A small model that answers yes/no questions on an image's attributes, trained from scratch.
Training: soap at rate 0.0013, 7900 steps, batches of 256.
Rows from block 3 of the image encoder of a small model that answers yes/no questions on an image's attributes, named by matrix and row number. Rows with one number belong to one channel. Each number is 500 + 40 x the weight over its row's rms, rounded and kept within 0 to 999. All counts start at 0. Numbers have three digits each.
Before each channel's rows are labels from the 100 images, of 14848, where the channel reaches its highest value: "responds to" is what is common among them. Only what is clearly more common there than usual is listed. The data: photos of plants and fungi (iNaturalist).
# convs0: first 3x3 conv, stride 2 (encoder.blocks.3.convs.0.weight, 96x64x3x3, each kernel summed), inputs 0-63
# convs1: second 3x3 conv (encoder.blocks.3.convs.1.weight, 96x96x3x3, transposed, each kernel summed), outputs 0-95

responds to: order Boraginales; family: Boraginaceae
convs0.10:481543407548501542483453500490599489582522494521502445446448532574538460494502494515571533471490505482500509512503450483527603506482516479489520529499485559478509500536468560596559492519464517
convs1.10:521506502557383509507522435501458500472550443481459523515457560493478452586494448475483482527543539460475482469468500495539574548515511458539521483528445503492518501490511553484501526497494491497503535527435549464511497585523586506578506581511532403485495481470479432516435480475445421510

responds to: order Asterales; family: Asteraceae
convs0.2:458500437438373516535509470522533496449454510503504491448472532455433491508543502500509518580489520496531534513546503532472479486549556517545573514533492532550431502473516563478552500538414474
convs1.2:482529535509461519499505552502560573530470491539487549479522504464489525467487550478559457457492513489494502530414511445527527563522486347557558509509485480509502464475478493463555454439458575537454453586533457509561495460541468532499531575513489482517454416516479515453478477497509459476

responds to: order Asterales; family: Asteraceae
convs0.21:545506592549523455533477516475406479506489472473486518625496512508450529520509455496484529503477524560425498471475551487471530442488486457484475530597471445483527478438443453479524524504474480
convs1.21:488489579525583531506458495529553506506496516512488484494445489490457489508553587498496399491498485531435506531464477449503465527500375548492489441492494448546509529517504526546508497519539517472513481517501519414525508533459503545486513489413445499560549485507467556429401511532426552511

responds to: order Lamiales
convs0.82:522431495366463498451428588551542473509505463535448503444520480510531560484516483529452438540523530495469499522489496496520526554512535544494451527435468541530495477557492517546555516517507554
convs1.82:523500460497457472452436483550473544475448516417471550542502540602533464491493469560430445490443506549576445460515570467515492478442574495501513476467483455514547468507494573473505501527465500438443534480493514481512466517558492495523523448542561577501466485470539510471506444416524501535

responds to: order Lamiales; family: Lamiaceae
convs0.71:449485482485550512489501549506539491538510480496471479449537456514518555579506457524483528473473462441495502514479489518472687487445557480503486502464467436476434468442483499483535497469526507
convs1.71:555514524524483516450473501478413494508475492530494513549413554447557388557449526516496468513477496476477448466461447431539518511458478454541485453458423507508526515527507509497523506504581498492519514565497473440508576514504573494539502529474534481491559560435531539485450430462509433459

responds to: order Ranunculales
convs0.67:483497521486499521497498493497504511477506480485513510610431533452448490551514446513564497501512490538500444533525496554450500513532493441538534446603470471538489447525400522416481487592514497
convs1.67:520518546480565448557501506557563480476482535525498523440463423444460538483523536443504512532575496493548501547448511401480490485449481460497513486466494489518509517550470550471480519400444492473497424522536496508511517532445435563476525515475463585477516454550448574431507504534520550478

responds to: class Liliopsida
convs0.0:476494506435512467522469444532515526451529507544502557549447424517435495472496498518490530530490403501532522490514474533544457466484623477533475486457490473498399458451458466509458540488529448
convs1.0:459467546523432457433547530458513601586545452504545506462486566458497511501486470503575518514515536534477530523462520494501546577505444466502511529508427517467471454525531564513462505530519431498466509556592468478482521495466512484468472542576503510505495538512522408429570526500510472456

responds to: class Liliopsida
convs0.90:429491498473471556518464449512488524500502479565508529498469492492514464479492542523503594508503424495494524500526527486535453461478651474554460492487508479505507475466526470483462533485625440
convs1.90:517536533491456511483525515429471530607505474526530486511524558477504512466501487492541528538492482563522586510497523490508589576514527540497559490514478560459531410515500542476488521453508462538465504531564556497425521515519483553469476439560535560526487486517590460485521518419547440443

responds to: order Lamiales
convs0.77:491440494470510445434471498451482423545451466451420451506494547545485473546432453438544470446430477464474460448464517444461571465486511525431507496546443493481491511527471500487525475533490484
convs1.77:564489478588478495491504550424482524517481479571480484503413556492495460515490530486532521520424446542498472463468479491544545486497496495513543496480480577565542496559486500487445487545552472434493452565409496536489480477549527494560489519511542485499499586491440425515431497485426432512

responds to: order Asterales; family: Asteraceae
convs0.5:514556598493492528499508493510500513486542598559508500609517427475494533456542495487493469485499469466510514444540460523533469442519459501494509500499479519457439530419519591518443496542440519
convs1.5:487495577485484428438511496528507493475526509488489569516440503483466564458561548479590483521521464459495442568497485481509494486539458539522498485476438459539492512484417522486480428452534569474447475509540498405509458493547520502492476529508435543462486487577502565429481510567413498477

responds to: order Asterales; family: Asteraceae
convs0.33:469490495499508445489493479524538440461525431459463442579587436480501561439486440470547544515489473490503521486499519528511481434482583540502472543549535521460504526529475518590502554505493576
convs1.33:460524558581485537372490510521482546500488530496504538499487500422498516527556522517487427507477479443497506502480539536502482520513470529512549512543471464460498561552520480477615410489528562502466432533510499497489453424509477462415493502507424543525491500490480513511477496561468492403

responds to: order Pinales; class Pinopsida
convs0.87:483490487526582493506573402507568495540516498501494518489533449493517529501492480516601567478480491473530535464537514434517487497474517466471533588455515449466525591495448473463466518501452428
convs1.87:454460512512461547331482536557498478551492525513521463473477497406498501551511474538509433535494506472486502457536512510485473512543479494489514522544468467482465554512561447468579439458559557494484502500513494543477479389527491472407487504491464481527484509525468505522528511570505492426

responds to: order Asterales; family: Asteraceae
convs0.86:573518589493535537498460515513492487520528502479508504656568395443518511434528512532486543488498486502481489510488511516479436466554503494525471510610522496480457520508499501503484500493462537
convs1.86:467540545528584418493514462519543559507510536524472498492471464393408547504588549451536502497531451510480529599461525481496511495506496526498569456501501517497526507542488556442504448452536510523470455536483492485524427549458471537465511487457442549498506472553431524459454487562486524464

responds to: order Asterales; family: Asteraceae; text has "common"
convs0.50:491446505485508554553499481447472513447500487470521498613610457463497458458478471539454447545490482470544467490513474501427463518565493473541460520604511527536429518488479477496491495489476453
convs1.50:463529444450545488594528534521496522478456458559495511470519429454419495464496510454502475530504502454488568499454482523499537519460483466518486467487483479487509483560486456472513454472583445440449512473517441530429447491390438482522473530421499545518453484449422490450472473520478565495

responds to: order Asterales; family: Asteraceae
convs0.57:573519496470503497491507481468556534472558547430507563600552507438474490520477489462495492483526555513515569530508542533498387485577487493471484531563473525472523592509457516506485475467473476
convs1.57:548490556461562537402494524550564521459485543456492474502490449472462494518548535476462436483516457454478533555493493484507460511521469448500528507531539483486568513550548469467556451468503562520489530442534527509466463488464407527401491504435480531489503459515390535520413481504489510454

responds to: order Lamiales
convs0.56:506529449424424529477570556529550499490518533511520508450562551407474484456513479485479477486530501474464549508505516545534482542485441468517528490460458593517467501513488521513507438604560523
convs1.56:499534516487489452507487529490500463547502439535502470574568464511558544464410490479548518512525531454511502558495504410457528502463570495481481581481570436586507458421477489502490494501426522462445469540516544455503468543557500514504489507503547523457520492407507587490525537501549505556

responds to: order Lamiales
convs0.69:554520483518472500521411555534530526561534500561510469476451568603530500556509482534479524462518473462576476496456454561545511504465483549485543449410520488492566451489538492482490492460516525
convs1.69:540477470481467435506443452489533497518479488553469428474493472446487426531469516514481488467515469481503474490440459477544591486412492517464481548479482515525527510520474488578454517443546461488506486477462467407516561606499557524577534534405533436463473493532565513526497500509471482540

responds to: order Asterales; family: Asteraceae
convs0.3:503490524473532540486546479510516509494537552543511545539532535466516512522499491497497520490512426527530571426531464448554426498569466478496597553546500483481454511595572509571547522500445474
convs1.3:498512552478470475359530535492501532582509498524537560517487441466476534455513514522563453537495498450486527566451476446441511516550436480463497531513461450510496475458498518477510422414515538528488517519565475447491521495560489513437480570513511550507459480542514516494533524588479564450