config.yaml
encoder_arch: "preact_resnet"
model: "model that answers yes/no questions on an image's attributes"
dataset: "photos of plants and fungi (iNaturalist)"
train_examples: 45211
image_size: 96
crop_scale_min: 0.7
horizontal_flip: true
translate: 0.12
rotation_deg: 5
questions_per_image: 8
encoder_norm: "layernorm"
encoder_activation: "celu"
encoder_padding_mode: "reflect"
encoder_depths: [3, 6, 3]
encoder_kernel_size: 3
encoder_stem: "deep"
encoder_avg_pool_shortcut: true
encoder_widths: [64, 96, 144]
fusion: "prefix"
fusion_encoder_width: 320
fusion_encoder_layers: 8
fusion_encoder_norm: "rmsnorm"
fusion_encoder_norm_position: "pre"
fusion_encoder_activation: "geglu"
fusion_encoder_mlp_ratio: 3
fusion_encoder_head_dim: 48
fusion_encoder_fused_qkv: false
fusion_encoder_bias: "qkv"
fusion_encoder_qk_norm: false
fusion_encoder_parallel_block: false
fusion_encoder_inner_norm: false
fusion_encoder_positions: "sincos"
fusion_encoder_connector: "linear"
init: "torch_default"
residual_init: "none"
optimizer: "soap"
beta2: 0.99
lr: 0.0013
beta1: 0.95
shampoo_beta: 0.99
eps: 1e-08
precondition_frequency: 10
max_precond_dim: 1024
one_sided: true
adamw_lr_other_params: 0.0024
grad_clip: 1.0
adaptive_grad_clip: 0.02
ema_decay: 0.99
steps: 7900
batch_size: 256
epochs: 44.7
lr_schedule: "cosine"
final_lr_fraction: 0.01
warmup_steps: 1580
weight_decay: 0.2
adamw_weight_decay_other_params: 0.01
Rows from block 4 of the fusion encoder, named by matrix and row number. Rows with one number belong to one neuron. Each number is 500 + 40 x the weight over its row's rms, rounded and kept within 0 to 999. All counts start at 0. Numbers have three digits each. After the name is the row's rms in percent of the matrix's.
# gate: MLP gate (fusion_encoder.blocks.4.mlp.gate.weight, 960x320), inputs 0-106
# fc1: MLP up (fusion_encoder.blocks.4.mlp.fc1.weight, 960x320), inputs 0-106
# fc2: MLP down (fusion_encoder.blocks.4.mlp.fc2.weight, 320x960, transposed), outputs 0-106
gate.347 082:449475478524549459480480507465472544463415497492515463566503553475469531566448452471506472502441515498570542449546493532503435525516549476475531443515452516431392439461479542514453496472521496468530515465451444472476456418521503542504497466499438490512526570496514535499579543504454504494429515452602505593542577528446469
gate.348 102:529553507538603463528484443468536544512526555477515489504559569455468469513456478559487538495507442456480483554510517476521548537551562505450456555487445549530509491618449501443456529515460482608446562445470506512559527465516437537496455446464469531424473553499536479498493504444468483506518559513558460429491525522527537
gate.349 103:519545458439544550446468519485474525487529507545411496472491555551404496496480522507489469438497562503577525420496469514542452471495553519468535563485433496507547441450611492514483491482484484414523485524516497458540546516480520574519452488519513479539548504475433500535428507542485525522471532505439523461553576594490481
gate.350 104:497522525450505559480475449499448544489481527513463487530487504542473528522553578487457546444542477551528485529492503505552407473536520486508452504458404447515494443596545528459550480447489536568551522520485451535487523458439436507430490489457479479524498520531433526547531508474516541478446490551516471492455405451502533
gate.351 106:527510517529517465541487455585476533553549539577499516517550520500430485472475513503488509490554529442523497499526497540483477526533550565472525438383462503537452509530448493532528541561534474438536549507532514434474409505441467542502526438457566480476466560521474517440509486492489476581433524506511496532514443384506526
gate.352 107:533431523545492504441479407528458429492496550534562430454543480507506553487461467438490533550514540476524500425514435491456453436537547495510559468595457511510506461526491476504530424589538544449454507516542500591514455459456411542465449467504537554516476499505444501547518417558484501524512535524476513520433481428457499
gate.353 102:503500463516505517529461441462510491457531504474547476522554521528519481511453438496478425493487490553556492499481453489566497527540547545394500532509455437516460485484493454493589522502437415497449547460503525552505471478522519515469585553415522497492472507504501508501548553482483476412536488525585444542497403512520466
fc1.347 081:453528521444496427443528528430525472503517426501447505522528495519495484499500461494529480570489541480474486438523544532547448538422460503535475485466462526519421478509496445515492486440516405518532493536459592530442480486441486512561543588549534528475496552422518534527522489470490404490453530484427499381455520520514554
fc1.348 104:490535595453560492449469365466457511481486480456465474562462481479527489493551562558504473581548523479529517513539502537504533494623578495565469538491440470506526559525522433475510497458564513519544523556488479485505496486452532497546513501473530490529526569477476544516517524474488553484498509499492508420538562460486460
fc1.349 101:458530501562460539525481430472474499515570438474545466442544463526402491530510454505484498500490538550508467549463491520525511407469521504510476527509530483569463479523427480539497532448507492527544470534511573545493504566489469470436531423534417496482457511532438473525433517479584548502496495489466509515504513497443507
fc1.350 099:565459482463493559534506518526390535577505458454508467503482487485518489514533593522500563427494595487534484523531494493512556515533487494539484446411550425505499496525494506550506519558524520495440565543454534523465531557425413559502471517577473503515528462545496494502434492447507541485431464532535541509455531478485475
fc1.351 105:515490504500471458490543529588454569512525542517509516449544397500465577451528458566525483474495530518523511473542474582491455523456529531573524465413454514503495491489493517531517459585538469474489483499505497508545522486467449532482481532551484429444567513500494556511453484511502528446513507423496450525555513431540461
fc1.352 105:444506423431561500504520513473579566473500591452515566544453515485501545516501539492457506439494465567513529446488427452512527531524553492457558525569533423446525459537450551489445521506467507506408522451489531542568502462439505496520494504476540465539533458506526525544541497479544489546532462488520495547498585483461423
fc1.353 098:568570407529497568503507528568539561532507541487495428479473553468453464532431563470484482491511478482577503464510527481482560467455509466591482525519507540473539493510524553535479563461500490444582489503547438431496471475508488539488537510585563506550496476500530431431478498508518552500526494557469515543523498446556520
fc2.347 084:509511511503522556417510507469538461519473523466517552563538515562495573455508491483471487541482481471454553498542473457493588589495511506476501507424430512514465451510458409487433537457480544598479587532478488473498459468459464404492518492453514539513429508465526501488468501461557554546490463459524470461535524511508480
fc2.348 095:426539550522495530485464468454558467512483473452451446452493538405421545483555470494534455560500534460578460508533454477510491449470530455524495579428542526473451506456509458490477490525546573443506480528486528549466482520522548486512523451481442487530510599484458421471537511475485499509468465513478516495505541497445547
fc2.349 099:512536444514480560511457513442578545546508488475501459549495516474533437495521494528488515481462576439518536553542479543558481455512498489497524603475554453551502470395527549493489454478518555466488499479556503564450425450490484450494533546522514500520570576494462466554468431433413447500487450468441528520492505508498545
fc2.350 096:586521513490503609484583506443479512473471441485530499471536521569542504481455463524491521488480599531467510523482430497475486439519484494433474442404462545533517552518488494594467522541506474452483474434465475529504478443498480539503514441543464533517508489452470481491513456459435440504499417549540532567483501539480507
fc2.351 093:540513452537559528534487432461522501455491513463550533466484516535562460509503494458466457468497513472491516489537473449524519514450508457509445485471465494460499454613563476502464469522477503442494443588526479562493538506519458468515430479465469465477499428542515439489553471429470481506527366474454504509493456508487504
fc2.352 100:581472493458498545544460532495480447517544563451458418552513543591493583502444478471482451586459538467452473512496541477521442464507536448534434530461494473488565518490443454489564504455509508424534494521533444458496456511565559497507482501464500541520560519531518504494580450444583417559542463469467478515562490521452537
fc2.353 104:482527426464489524521479522525526458467537530500499461490462517517477463585485506458447475491488519579494532523481529445464441477470504526479447504589490493546504472482521539443481491598517518516537487531472522592535484454502492572492519546543542485520474448484530553515483468479444396503490589504572551559538489513546523