A small model that answers yes/no questions on an image's attributes, trained from scratch.
Training: soap at rate 0.0013, batches of 256.
Data: 45211 training examples, 44.7 epochs.
Rows from block 3 of the image encoder of a small model that answers yes/no questions on an image's attributes, named by matrix and row number. Rows with one number belong to one channel. Each number is 50 + 12 x the weight over its row's rms, rounded and kept within 0 to 99. All counts start at 0. After the name is the row's rms in percent of the matrix's.
After each channel's rows are labels from the 100 images, of 14848, where the channel reaches its highest value: "colour at peak" is the nearest of a few named colours to the mean colour under the peak. Only what is clearly more common there than usual is listed. The data: photos of plants and fungi (iNaturalist). In brackets: how many of the 100.
# convs0: first 3x3 conv, stride 2 (encoder.blocks.3.convs.0.weight, 96x64x3x3, each kernel summed), inputs 0-63
# convs1: second 3x3 conv (encoder.blocks.3.convs.1.weight, 96x96x3x3, transposed, each kernel summed), outputs 0-95

convs0.11 091:39 56 38 50 50 60 45 53 47 55 41 62 56 43 45 60 51 47 33 34 35 38 53 37 40 56 62 39 34 36 55 45 60 64 57 43 54 61 81 44 51 35 51 26 58 22 48 55 42 29 43 51 65 54 44 28 69 27 42 26 46 37 47 39
convs1.11 112:38 45 41 62 39 50 56 59 78 27 31 43 54 57 65 52 54 80 49 52 70 60 64 60 40 65 37 58 47 47 49 33 59 51 53 44 42 56 47 68 58 39 57 49 72 42 62 44 48 48 46 69 61 41 38 43 49 39 67 57 64 61 57 44 56 58 31 59 50 59 44 60 58 54 53 62 51 77 46 50 81 66 59 49 61 35 73 52 48 71 39 50 50 38 23 59
colour at peak: grey (90)

convs0.19 094:51 54 40 54 62 58 55 68 33 35 23 58 48 55 51 62 56 65 51 71 46 54 53 72 62 44 47 61 40 39 64 48 72 33 47 53 53 48 40 40 37 53 51 65 16 44 45 53 64 68 51 65 51 63 62 30 64 41 53 66 58 35 50 37
convs1.19 100:57 43 45 26 51 76 19 53 64 64 53 38 43 37 44 46 59 50 45 43 47 33 49 31 44 65 47 63 42 25 49 50 46 24 51 50 50 54 40 53 55 35 61 66 39 55 53 41 59 47 63 58 29 38 51 76 55 39 51 45 42 50 45 58 61 54 50 50 50 27 71 38 53 45 45 18 46 18 55 61 52 57 36 42 58 43 52 36 55 56 42 34 61 59 59 31
colour at peak: pink (25)

convs0.54 091:76 47 64 66 42 51 49 41 71 49 54 29 53 55 50 45 39 39 43 45 43 64 75 49 47 45 18 49 68 57 34 49 42 50 47 45 72 40 41 49 44 55 70 50 59 71 45 46 58 47 40 69 30 64 56 62 34 52 45 59 38 49 33 63
convs1.54 094:52 62 41 41 52 54 50 52 43 66 53 47 25 54 57 16 42 57 48 39 54 73 53 37 69 58 31 37 42 47 46 52 46 46 66 54 56 52 50 59 52 58 55 31 64 47 51 58 45 44 37 33 55 58 31 71 49 51 47 58 53 58 52 30 44 52 80 38 42 58 52 42 54 68 47 33 65 46 38 24 62 63 60 41 48 40 51 56 45 49 48 43 03 52 46 67
colour at peak: green (26)

convs0.7 083:46 39 45 39 54 57 62 63 46 43 52 51 68 52 50 52 59 66 42 51 42 35 58 49 59 30 40 67 34 61 49 55 38 04 58 53 58 48 46 52 62 36 56 50 74 45 63 39 55 59 47 22 51 44 49 42 48 62 51 68 50 70 71 40
convs1.7 103:46 46 38 39 56 49 41 61 55 58 43 61 41 38 39 45 52 22 51 36 49 35 38 44 38 47 43 35 51 50 51 54 52 63 62 73 35 49 47 60 45 61 58 56 69 45 53 53 69 40 45 46 35 67 33 59 54 51 40 52 48 16 68 41 34 25 56 32 52 59 71 38 38 57 31 33 66 39 55 36 46 49 68 60 41 68 49 62 52 53 64 37 23 64 50 38
colour at peak: yellow (47)

convs0.92 068:74 61 17 47 48 46 46 40 44 53 32 56 52 51 50 54 54 42 30 33 52 59 38 59 56 57 62 53 43 35 72 51 39 64 25 55 49 65 75 54 37 50 53 57 57 38 60 51 57 31 51 52 75 46 57 48 73 38 37 38 58 61 58 59
convs1.92 082:53 39 60 34 34 54 30 38 61 49 60 49 67 67 39 39 54 36 57 54 58 73 54 76 50 36 50 54 47 48 48 23 46 68 49 43 34 46 34 45 41 37 44 59 64 54 60 54 53 44 62 50 57 45 46 41 62 47 39 54 51 42 64 27 40 70 47 47 60 26 40 55 48 15 44 46 44 61 45 33 35 67 66 70 37 57 64 57 35 64 43 55 51 35 35 63
colour at peak: grey (75)

convs0.89 071:34 44 55 60 45 41 67 68 41 46 80 61 42 44 32 47 58 61 44 43 65 44 41 35 64 43 54 65 34 68 36 50 44 69 56 49 47 43 65 45 39 48 44 38 65 52 58 48 46 37 60 33 45 54 40 74 43 44 43 64 27 35 44 78
convs1.89 086:46 57 32 57 72 52 69 56 64 44 49 54 30 42 64 63 51 58 36 43 35 30 49 48 40 55 51 49 49 44 38 63 60 40 50 72 56 37 59 45 61 49 60 51 56 34 31 28 56 36 38 65 32 41 35 68 45 54 59 29 54 29 53 49 65 47 45 43 50 29 60 53 66 49 35 33 43 67 50 45 67 52 37 53 42 48 72 41 48 39 80 59 58 45 70 29
colour at peak: pink (27)

convs0.13 090:64 57 45 68 51 27 47 58 61 32 57 52 54 43 65 55 59 73 45 41 46 41 61 42 54 35 62 50 50 30 50 58 56 64 52 38 51 54 46 47 62 46 49 26 31 54 35 27 47 36 74 67 31 60 35 56 80 43 42 54 57 59 55 44
convs1.13 116:68 59 54 30 09 64 69 66 62 35 49 32 56 55 56 48 56 47 44 34 49 56 80 48 28 42 50 50 61 58 48 45 63 26 30 52 44 45 46 65 47 48 50 62 44 53 48 48 69 47 59 58 34 32 36 54 52 43 69 44 55 41 36 37 58 58 41 51 45 47 64 39 68 58 40 21 56 53 47 50 80 47 56 38 52 52 72 46 50 58 55 49 42 57 49 46
colour at peak: pink (27)

convs0.12 077:44 46 35 61 59 38 54 56 27 33 45 56 47 52 49 56 53 55 70 60 55 47 60 39 45 38 53 58 36 39 75 42 27 41 60 48 25 66 35 50 52 52 45 79 42 57 54 59 29 64 75 41 49 27 32 61 50 53 43 53 58 54 48 67
convs1.12 097:51 44 40 31 13 44 48 53 49 69 61 48 61 53 49 65 55 54 56 32 44 74 53 52 36 36 41 53 64 57 54 42 65 36 32 46 26 44 40 61 58 57 62 57 28 28 67 52 63 45 38 44 35 32 36 53 61 73 53 40 60 42 63 27 67 51 29 57 38 73 51 37 55 50 51 43 48 53 36 59 63 43 48 29 66 54 50 52 52 59 42 56 45 39 41 42
colour at peak: yellow (56)

convs0.83 085:50 44 48 50 53 76 42 47 58 62 58 66 39 48 42 32 53 62 50 56 47 30 46 51 32 63 53 50 61 48 46 68 72 37 42 50 46 51 30 57 40 28 40 52 27 71 43 76 57 61 45 66 59 64 56 43 39 63 52 35 46 23 53 63
convs1.83 092:65 54 45 45 69 38 56 30 48 56 69 60 31 51 57 50 38 59 52 56 27 50 39 62 38 67 56 45 47 39 39 49 59 33 50 39 73 42 63 41 37 52 46 55 43 33 37 56 49 54 56 50 52 61 47 35 44 50 39 53 47 22 38 75 58 40 46 62 63 39 55 61 33 61 58 45 67 52 68 52 52 29 49 46 39 40 72 30 65 27 48 67 82 51 60 55
colour at peak: brown (70)

convs0.48 089:63 59 40 68 66 55 62 71 40 50 57 48 70 65 66 63 54 54 34 23 44 36 53 63 57 50 66 49 60 43 53 54 64 40 37 42 59 56 24 49 46 43 55 37 37 48 40 64 67 29 58 60 45 74 72 44 53 52 57 50 37 59 41 47
convs1.48 109:61 35 42 35 40 67 08 46 60 54 41 38 24 64 59 41 61 59 34 52 39 25 51 37 49 42 43 55 47 29 57 57 63 21 59 50 48 69 49 67 57 34 55 56 57 49 47 44 64 51 52 50 29 34 57 59 62 50 56 54 43 36 43 52 55 57 54 49 45 54 62 40 64 49 56 48 40 33 44 50 56 64 25 35 57 39 51 31 55 47 57 36 63 69 44 35
colour at peak: grey (80)

convs0.51 067:70 68 41 60 44 56 64 55 77 56 67 47 44 66 69 54 49 36 32 60 47 41 67 41 40 62 48 57 56 54 53 57 78 44 54 36 49 47 29 47 49 35 58 30 50 40 34 54 50 43 61 40 65 64 54 76 48 52 43 41 49 30 52 67
convs1.51 088:60 54 38 50 61 48 44 25 40 60 49 53 25 65 63 39 58 66 33 18 42 64 57 44 42 64 59 53 66 60 48 40 51 61 60 28 58 58 55 58 41 34 45 50 57 61 38 57 39 42 64 27 44 43 58 43 42 47 83 51 53 52 49 48 58 42 61 60 21 32 46 42 62 50 44 59 55 58 60 50 62 45 41 44 36 34 74 51 59 46 28 59 56 38 47 73
colour at peak: black (36)

convs0.25 097:35 58 25 33 49 49 42 35 31 53 57 57 59 49 50 56 53 60 43 30 53 69 40 42 51 53 59 49 37 45 50 54 72 81 56 55 56 49 73 50 52 58 38 59 42 25 51 38 59 36 44 46 46 45 60 22 53 35 49 38 54 46 53 21
convs1.25 095:60 64 53 56 39 77 55 60 52 27 34 25 53 49 41 41 48 66 53 65 50 51 62 50 36 43 44 63 38 61 62 56 62 23 31 59 52 65 64 40 41 48 56 65 41 60 41 48 52 47 51 48 45 44 35 41 52 47 61 47 58 53 27 51 68 84 53 46 62 66 56 61 82 58 51 63 54 53 43 48 57 80 43 35 52 28 46 51 55 60 40 57 55 65 43 43
colour at peak: grey (72)

convs0.55 071:45 54 39 38 40 57 48 62 50 54 59 53 43 50 35 54 57 59 33 53 63 24 74 38 59 53 48 65 42 47 56 56 58 35 43 50 51 78 35 50 52 32 56 49 66 51 59 83 57 44 56 51 68 52 49 73 64 69 49 53 70 51 74 60
convs1.55 078:63 52 47 33 48 50 32 56 64 47 50 59 61 42 35 42 53 55 41 49 38 39 35 42 06 37 54 46 57 29 39 51 53 53 37 53 42 49 48 43 56 60 45 49 48 52 44 44 77 63 63 46 39 40 30 38 63 52 26 35 50 23 39 33 59 29 56 44 47 29 45 51 45 37 66 45 67 55 62 52 71 44 43 58 38 50 56 57 52 52 58 73 56 65 56 25
colour at peak: pink (40)

convs0.18 089:70 33 58 48 41 48 62 40 64 54 44 43 33 46 57 54 50 49 38 53 36 46 52 44 31 62 34 42 36 23 63 56 28 55 62 38 51 48 49 51 33 25 53 64 47 69 51 56 36 32 66 48 56 42 28 33 44 41 23 41 49 38 59 49
convs1.18 104:47 43 45 56 51 38 39 47 82 56 56 74 48 64 73 52 43 57 53 56 62 74 38 48 72 52 43 68 51 39 45 49 57 80 67 37 63 43 52 29 63 46 49 45 63 52 49 51 30 57 30 39 54 46 53 49 57 62 57 44 44 65 55 50 35 27 58 61 48 69 49 38 31 35 57 67 49 65 53 53 47 37 44 35 36 42 44 44 29 37 39 53 38 31 40 67
colour at peak: brown (62)

convs0.79 091:47 58 55 50 62 55 55 53 33 41 23 51 56 52 65 57 51 46 28 29 56 58 41 61 69 44 59 54 35 39 39 40 58 55 49 41 46 48 43 67 40 89 45 21 30 56 43 51 52 43 50 59 49 61 51 18 55 50 48 58 50 64 42 44
convs1.79 120:65 51 60 50 45 68 51 47 56 58 53 45 57 32 49 54 47 49 34 58 59 37 65 30 63 38 52 56 34 46 50 61 63 39 42 43 24 38 30 45 82 50 47 52 32 47 57 45 51 47 30 48 36 36 51 47 55 57 62 47 75 62 49 31 62 48 33 49 58 41 28 69 63 58 32 62 45 56 54 69 33 57 29 61 76 52 28 64 65 56 36 56 47 45 45 53
colour at peak: grey (77)

convs0.75 088:50 50 45 54 48 34 41 57 37 45 50 48 67 57 55 51 50 62 57 55 50 55 58 47 34 47 30 48 31 48 76 44 51 42 65 51 65 34 39 57 53 42 55 88 52 64 48 18 51 74 49 47 67 53 50 35 57 31 47 66 39 62 66 63
convs1.75 104:59 47 49 52 54 46 41 55 47 68 61 62 41 46 49 48 37 30 54 42 32 59 23 44 57 80 57 45 45 26 58 66 35 47 44 49 66 39 40 41 55 39 53 56 49 62 60 54 41 53 40 56 57 67 34 84 49 52 46 53 55 41 64 58 49 41 55 39 57 54 58 39 30 77 49 28 55 51 51 41 15 63 53 33 45 48 69 53 59 56 30 44 33 33 44 47
colour at peak: yellow (25)

convs0.88 106:42 44 67 36 37 41 37 58 64 49 36 47 35 40 44 35 46 49 63 34 72 36 52 53 44 39 43 31 42 35 41 45 67 65 51 55 46 38 50 42 45 63 52 65 37 37 41 73 60 67 51 67 34 36 64 55 56 45 48 33 23 61 49 30
convs1.88 109:66 64 68 41 66 59 59 38 51 66 67 45 59 33 65 80 59 56 58 49 36 50 64 51 35 57 70 44 47 52 51 64 44 42 25 57 47 25 29 29 42 47 53 53 14 45 54 36 55 49 49 47 48 55 47 49 52 58 66 55 56 61 54 59 68 58 49 60 53 50 36 56 54 51 55 43 68 52 53 58 19 51 49 48 65 52 42 51 69 47 27 63 53 32 66 45
colour at peak: pink (39)